python train.py --dataset="single notes of musical instruments (NSynth)" --encoder_head_dim=48 --encoder_depths=[5, 5, 5] --encoder_widths=[64, 128, 256] --text_encoder_layers=7 --text_encoder_parallel_block=false --eps=1e-08 --epochs=1.0
Rows from block 4 of the text encoder, named by matrix and row number. Rows with one number belong to one neuron. Each number is 128 + 32 x the weight over its row's rms, rounded and kept within 0 to 255. All counts start at 0. Numbers have three digits each. After the name is the row's rms in percent of the matrix's.
# fc1: MLP up (text_encoder.blocks.4.mlp.fc1.weight, 512x256), inputs 0-63
# fc2: MLP down (text_encoder.blocks.4.mlp.fc2.weight, 256x512, transposed), outputs 0-63
fc1.294 098:160175116143138151145137089084124140133171147135163126143184140192093133127174137142130088113156158074086151137119156156115119142083158137114152180127116140081160169164142136174123144105140128
fc1.295 100:160123177096095147093140075112132093115109143140108115172154145092167094094091105147170071121122076063164097084105063128114109185063115124129189158142124135092083132121150106104098161117072173
fc1.296 098:188126112134156132126125118118197112209137110084162091156104130157070095156175100094112105116163116142126090134128130084127122171150117139165128075133141141106138098110100119159120177110121146
fc1.297 098:151063103103141160136149099129106129116125158201120116172223095198112157111051132134070165142155221175114094143171131136103157161151125107086072134147112103124140071156168191108130090143166170
fc1.298 101:160136142107026128148154134162122153092134118143091195204092150092081153113102093120088156159173172103122155097128121075157052120114156115152091118143181136172055152108109136141119078102174121
fc1.299 103:153125095179074172153083053167114115142100105177148095168134107084148162093097092111065142146153139144071143174182120098120150192156165082146111083082212160107090137208094103110138102157098098
fc1.300 102:109119049064161139153138182190150096114086117095044091153105145155124140114129187105094087105133163126123107116155118149142140151102094123078132149188180064169088088191138133163125139153129138
fc1.301 104:122116145106117199097133152156129140119096127102092158103089127156066057145097196161184154085128111091128168059187094155124098169142060117082099129142115121156090112119145099108126105123130128
fc1.302 099:108152102180148124155086105084136120103171116168119089031131140143135099040063128139148144149084133133114181089121122155141107106092131087159117127101126067143138108126101127125106124139121193
fc1.303 098:159143081137083141127114052077111147112145086112135132158134121119114155073118166180126147169118173108112171119082189140095134107082108132076103154148091119168115090048139144117105101113133184
fc1.304 104:089119134145115108117103205148195093077175115083101139129143161101133148168131133129131184056120142145103067096184090142130129112113139105169152140126124150098104183176113140125118119128116173
fc1.305 103:150146132139151116124109140177144126134087122093081124104108118122104199145148171135180110061159157186122159134103136111184170155122116118069096199155154117135116151203117179130074109120117082
fc1.306 099:134059145123143119135104194159081141131118112094120088151117110161120084138095154097113152113116159132102186174057176170078093138089116111152128148083062119119203082158147129144121151120195091
fc1.307 096:110132159122092112138138146082160124185105077170114106119128112156194159082083100160143187082144152154190082109138119144122159166103180188108143140090136139162150153131133166122218098173067114
fc1.308 105:128144146102083132111128118122113144106084141128139147137094152086065146150170089166103113155157107158129109065141101048103159107116050113080156097091178144141140184168086178121064146113137147
fc1.309 096:129158198121134157143114101111114056116124141158181140121117139113149154107118126114138174067184134145085138131114130112152179137173131135097134090183138156148154125127031177174087152096137161
fc1.310 104:096078130185114132157122094139137120103115102128118152122120131097097162167227129138146115137109107148134110084079084145161097096156117112191122131166146145080172116097189138124067174087154095
fc1.311 100:177119105063159119159112097159216144118093162124182106070153136197111112127125131105105126103130062139151114093123119128147098146135115128110072157148101124151128101138042132146099048167169143
fc1.312 095:143106125088150095148133114113104086150110165135140177107182139084090089118157086105092141118100135128166138155111168132103170157159113104151124151098232155156083145160112049140097103108096080
fc1.313 099:097113151123158120144110099131132110105072050165176083106140157153098086111097086133079153116168059192120113125120106134117160073159152120100144137133188151110162136130118084065122077136072091
fc1.314 106:104147189091178161150131124173115049174147117198116167175113104132174092111100092059119087172127064144157143142155099127134085130144083115113112131137182106123154085129119163114125194104115140
fc2.294 090:098127144102112134150090163219152156113161121133125149153128106190141114085073148119152134124101089159103100125168155114099144057161115132060120131194146130085177135141108102129154109140127156
fc2.295 102:154139153102128118125079160175190116108130109150121128148110132149076095199119100184116122121123115109104130135112112147153096152162172155177143192151108156136128180122087119182131167107174065
fc2.296 106:110140107094082122119151100096066097115095126125095136170146175152079133188126105123220101085140091116126096087158099156097092134116082073123107137116134181084051107116146098135129162117122157
fc2.297 094:143150065110156182125111179115074139159144115140127154070129120141167122123151157180134134148116155137031083131080132079137103140108178168166071097096138125100137182083098162114162096112085158
fc2.298 107:150111117117176066147152164114117137112129157166127148126115128162090115147145058118115114116104143109095171162084129181150082149150160130117121042118071094179087148133136134107155083133121171
fc2.299 100:200139131102159141177137169139150182164111154106173093138103159130116136042165144079177160145144085192074115129108144102113149142210156109168218140066120104116151137143181119075173205133211186
fc2.300 101:147144143115105109143070151149117158132113136141104159150129123159162133131155100102141131140112165141171103120158067140094117127130147157096134113074079155149189116085115195158129138101110172
fc2.301 104:072104115151107074174067135106146129123143092133135155112157120117139127101125127177130152117168123107095127153142112160167167093166116146122097133152107126073189113123109169140109146086114166
fc2.302 099:145139146125127100130119061139061129100140125186030135047103140165128115140124197113098160110120146147123064140153106125107121172107127123111144122117153161140139206134135100141171115169130140
fc2.303 089:165093150120103084170134101176134086157068141131093178148100174128169207138170137078108176082153145133143126116132102133064113126118118188059085158108134133095092153112166190139108119137089129
fc2.304 105:127171111130131120171145138152098094140169149113159126124164130123116113139175117133129079128144055097095132075146082138180118165072130130067133176154098142147079120087105084170100101065076070
fc2.305 112:124150144125168168124169053122091103120141124109163134146096116091103096110114122160118126183128157150166062099134114085098108046177059182148151119165100119091156140128161168077095124072163189
fc2.306 102:131051104136159189149110147096117147168084114141105128103156115118158210165110128057092166128111163112155157155117157136129075096125114085135128110113113158105054124129180152129102149157113136
fc2.307 093:111184166137158136169089190161104111182141070134133140135083103122195151106091177172126098110136137092107148099131130139135145160155128127114137140176129138167080201112092092136131079084128167
fc2.308 102:085147115158152144142159123138086114120147120115105110113092151143096216174141061091122122149114156089179084179126088110149114141174201104122187134174105136063094164152148154108116183075116076
fc2.309 093:133139110153122135131099179135111113138143175145115094136166125130100087132144087032171099132084101106131149159190160129111081126106143091176100084088124092111188166131084084115184126167151128
fc2.310 106:127141199139112070125132103175114102106097100188097109148139119110142101122100126062124086157117097095118109138148126151092156160195105070141117048079159212055070126115079082152146107144136136
fc2.311 095:097084101119131081092070168157122133075128150100157133128139113094191135117141178083151162101168136108117206141096096083090119061139129143193070168151120117051192118119127138166144119138082186
fc2.312 093:117092139127117114132115126157081156137142153152144055173061158084187142127149120127133188152110131131114154081168154092097081100098151128080136122162101128080118130138152083117108147092178173
fc2.313 103:128110147137121102040086073123086128106117093096060110168167118134121176078108103131113152086114099152170150134188187150120137133096118125145182152103109080100115069185090115116145120173193141
fc2.314 100:105150114103099117082107114155120176138094126060150112106099111154118129161198095124143152052082096139131168098159129124120127134151121160128076099177115125141140136105158099121137096108063170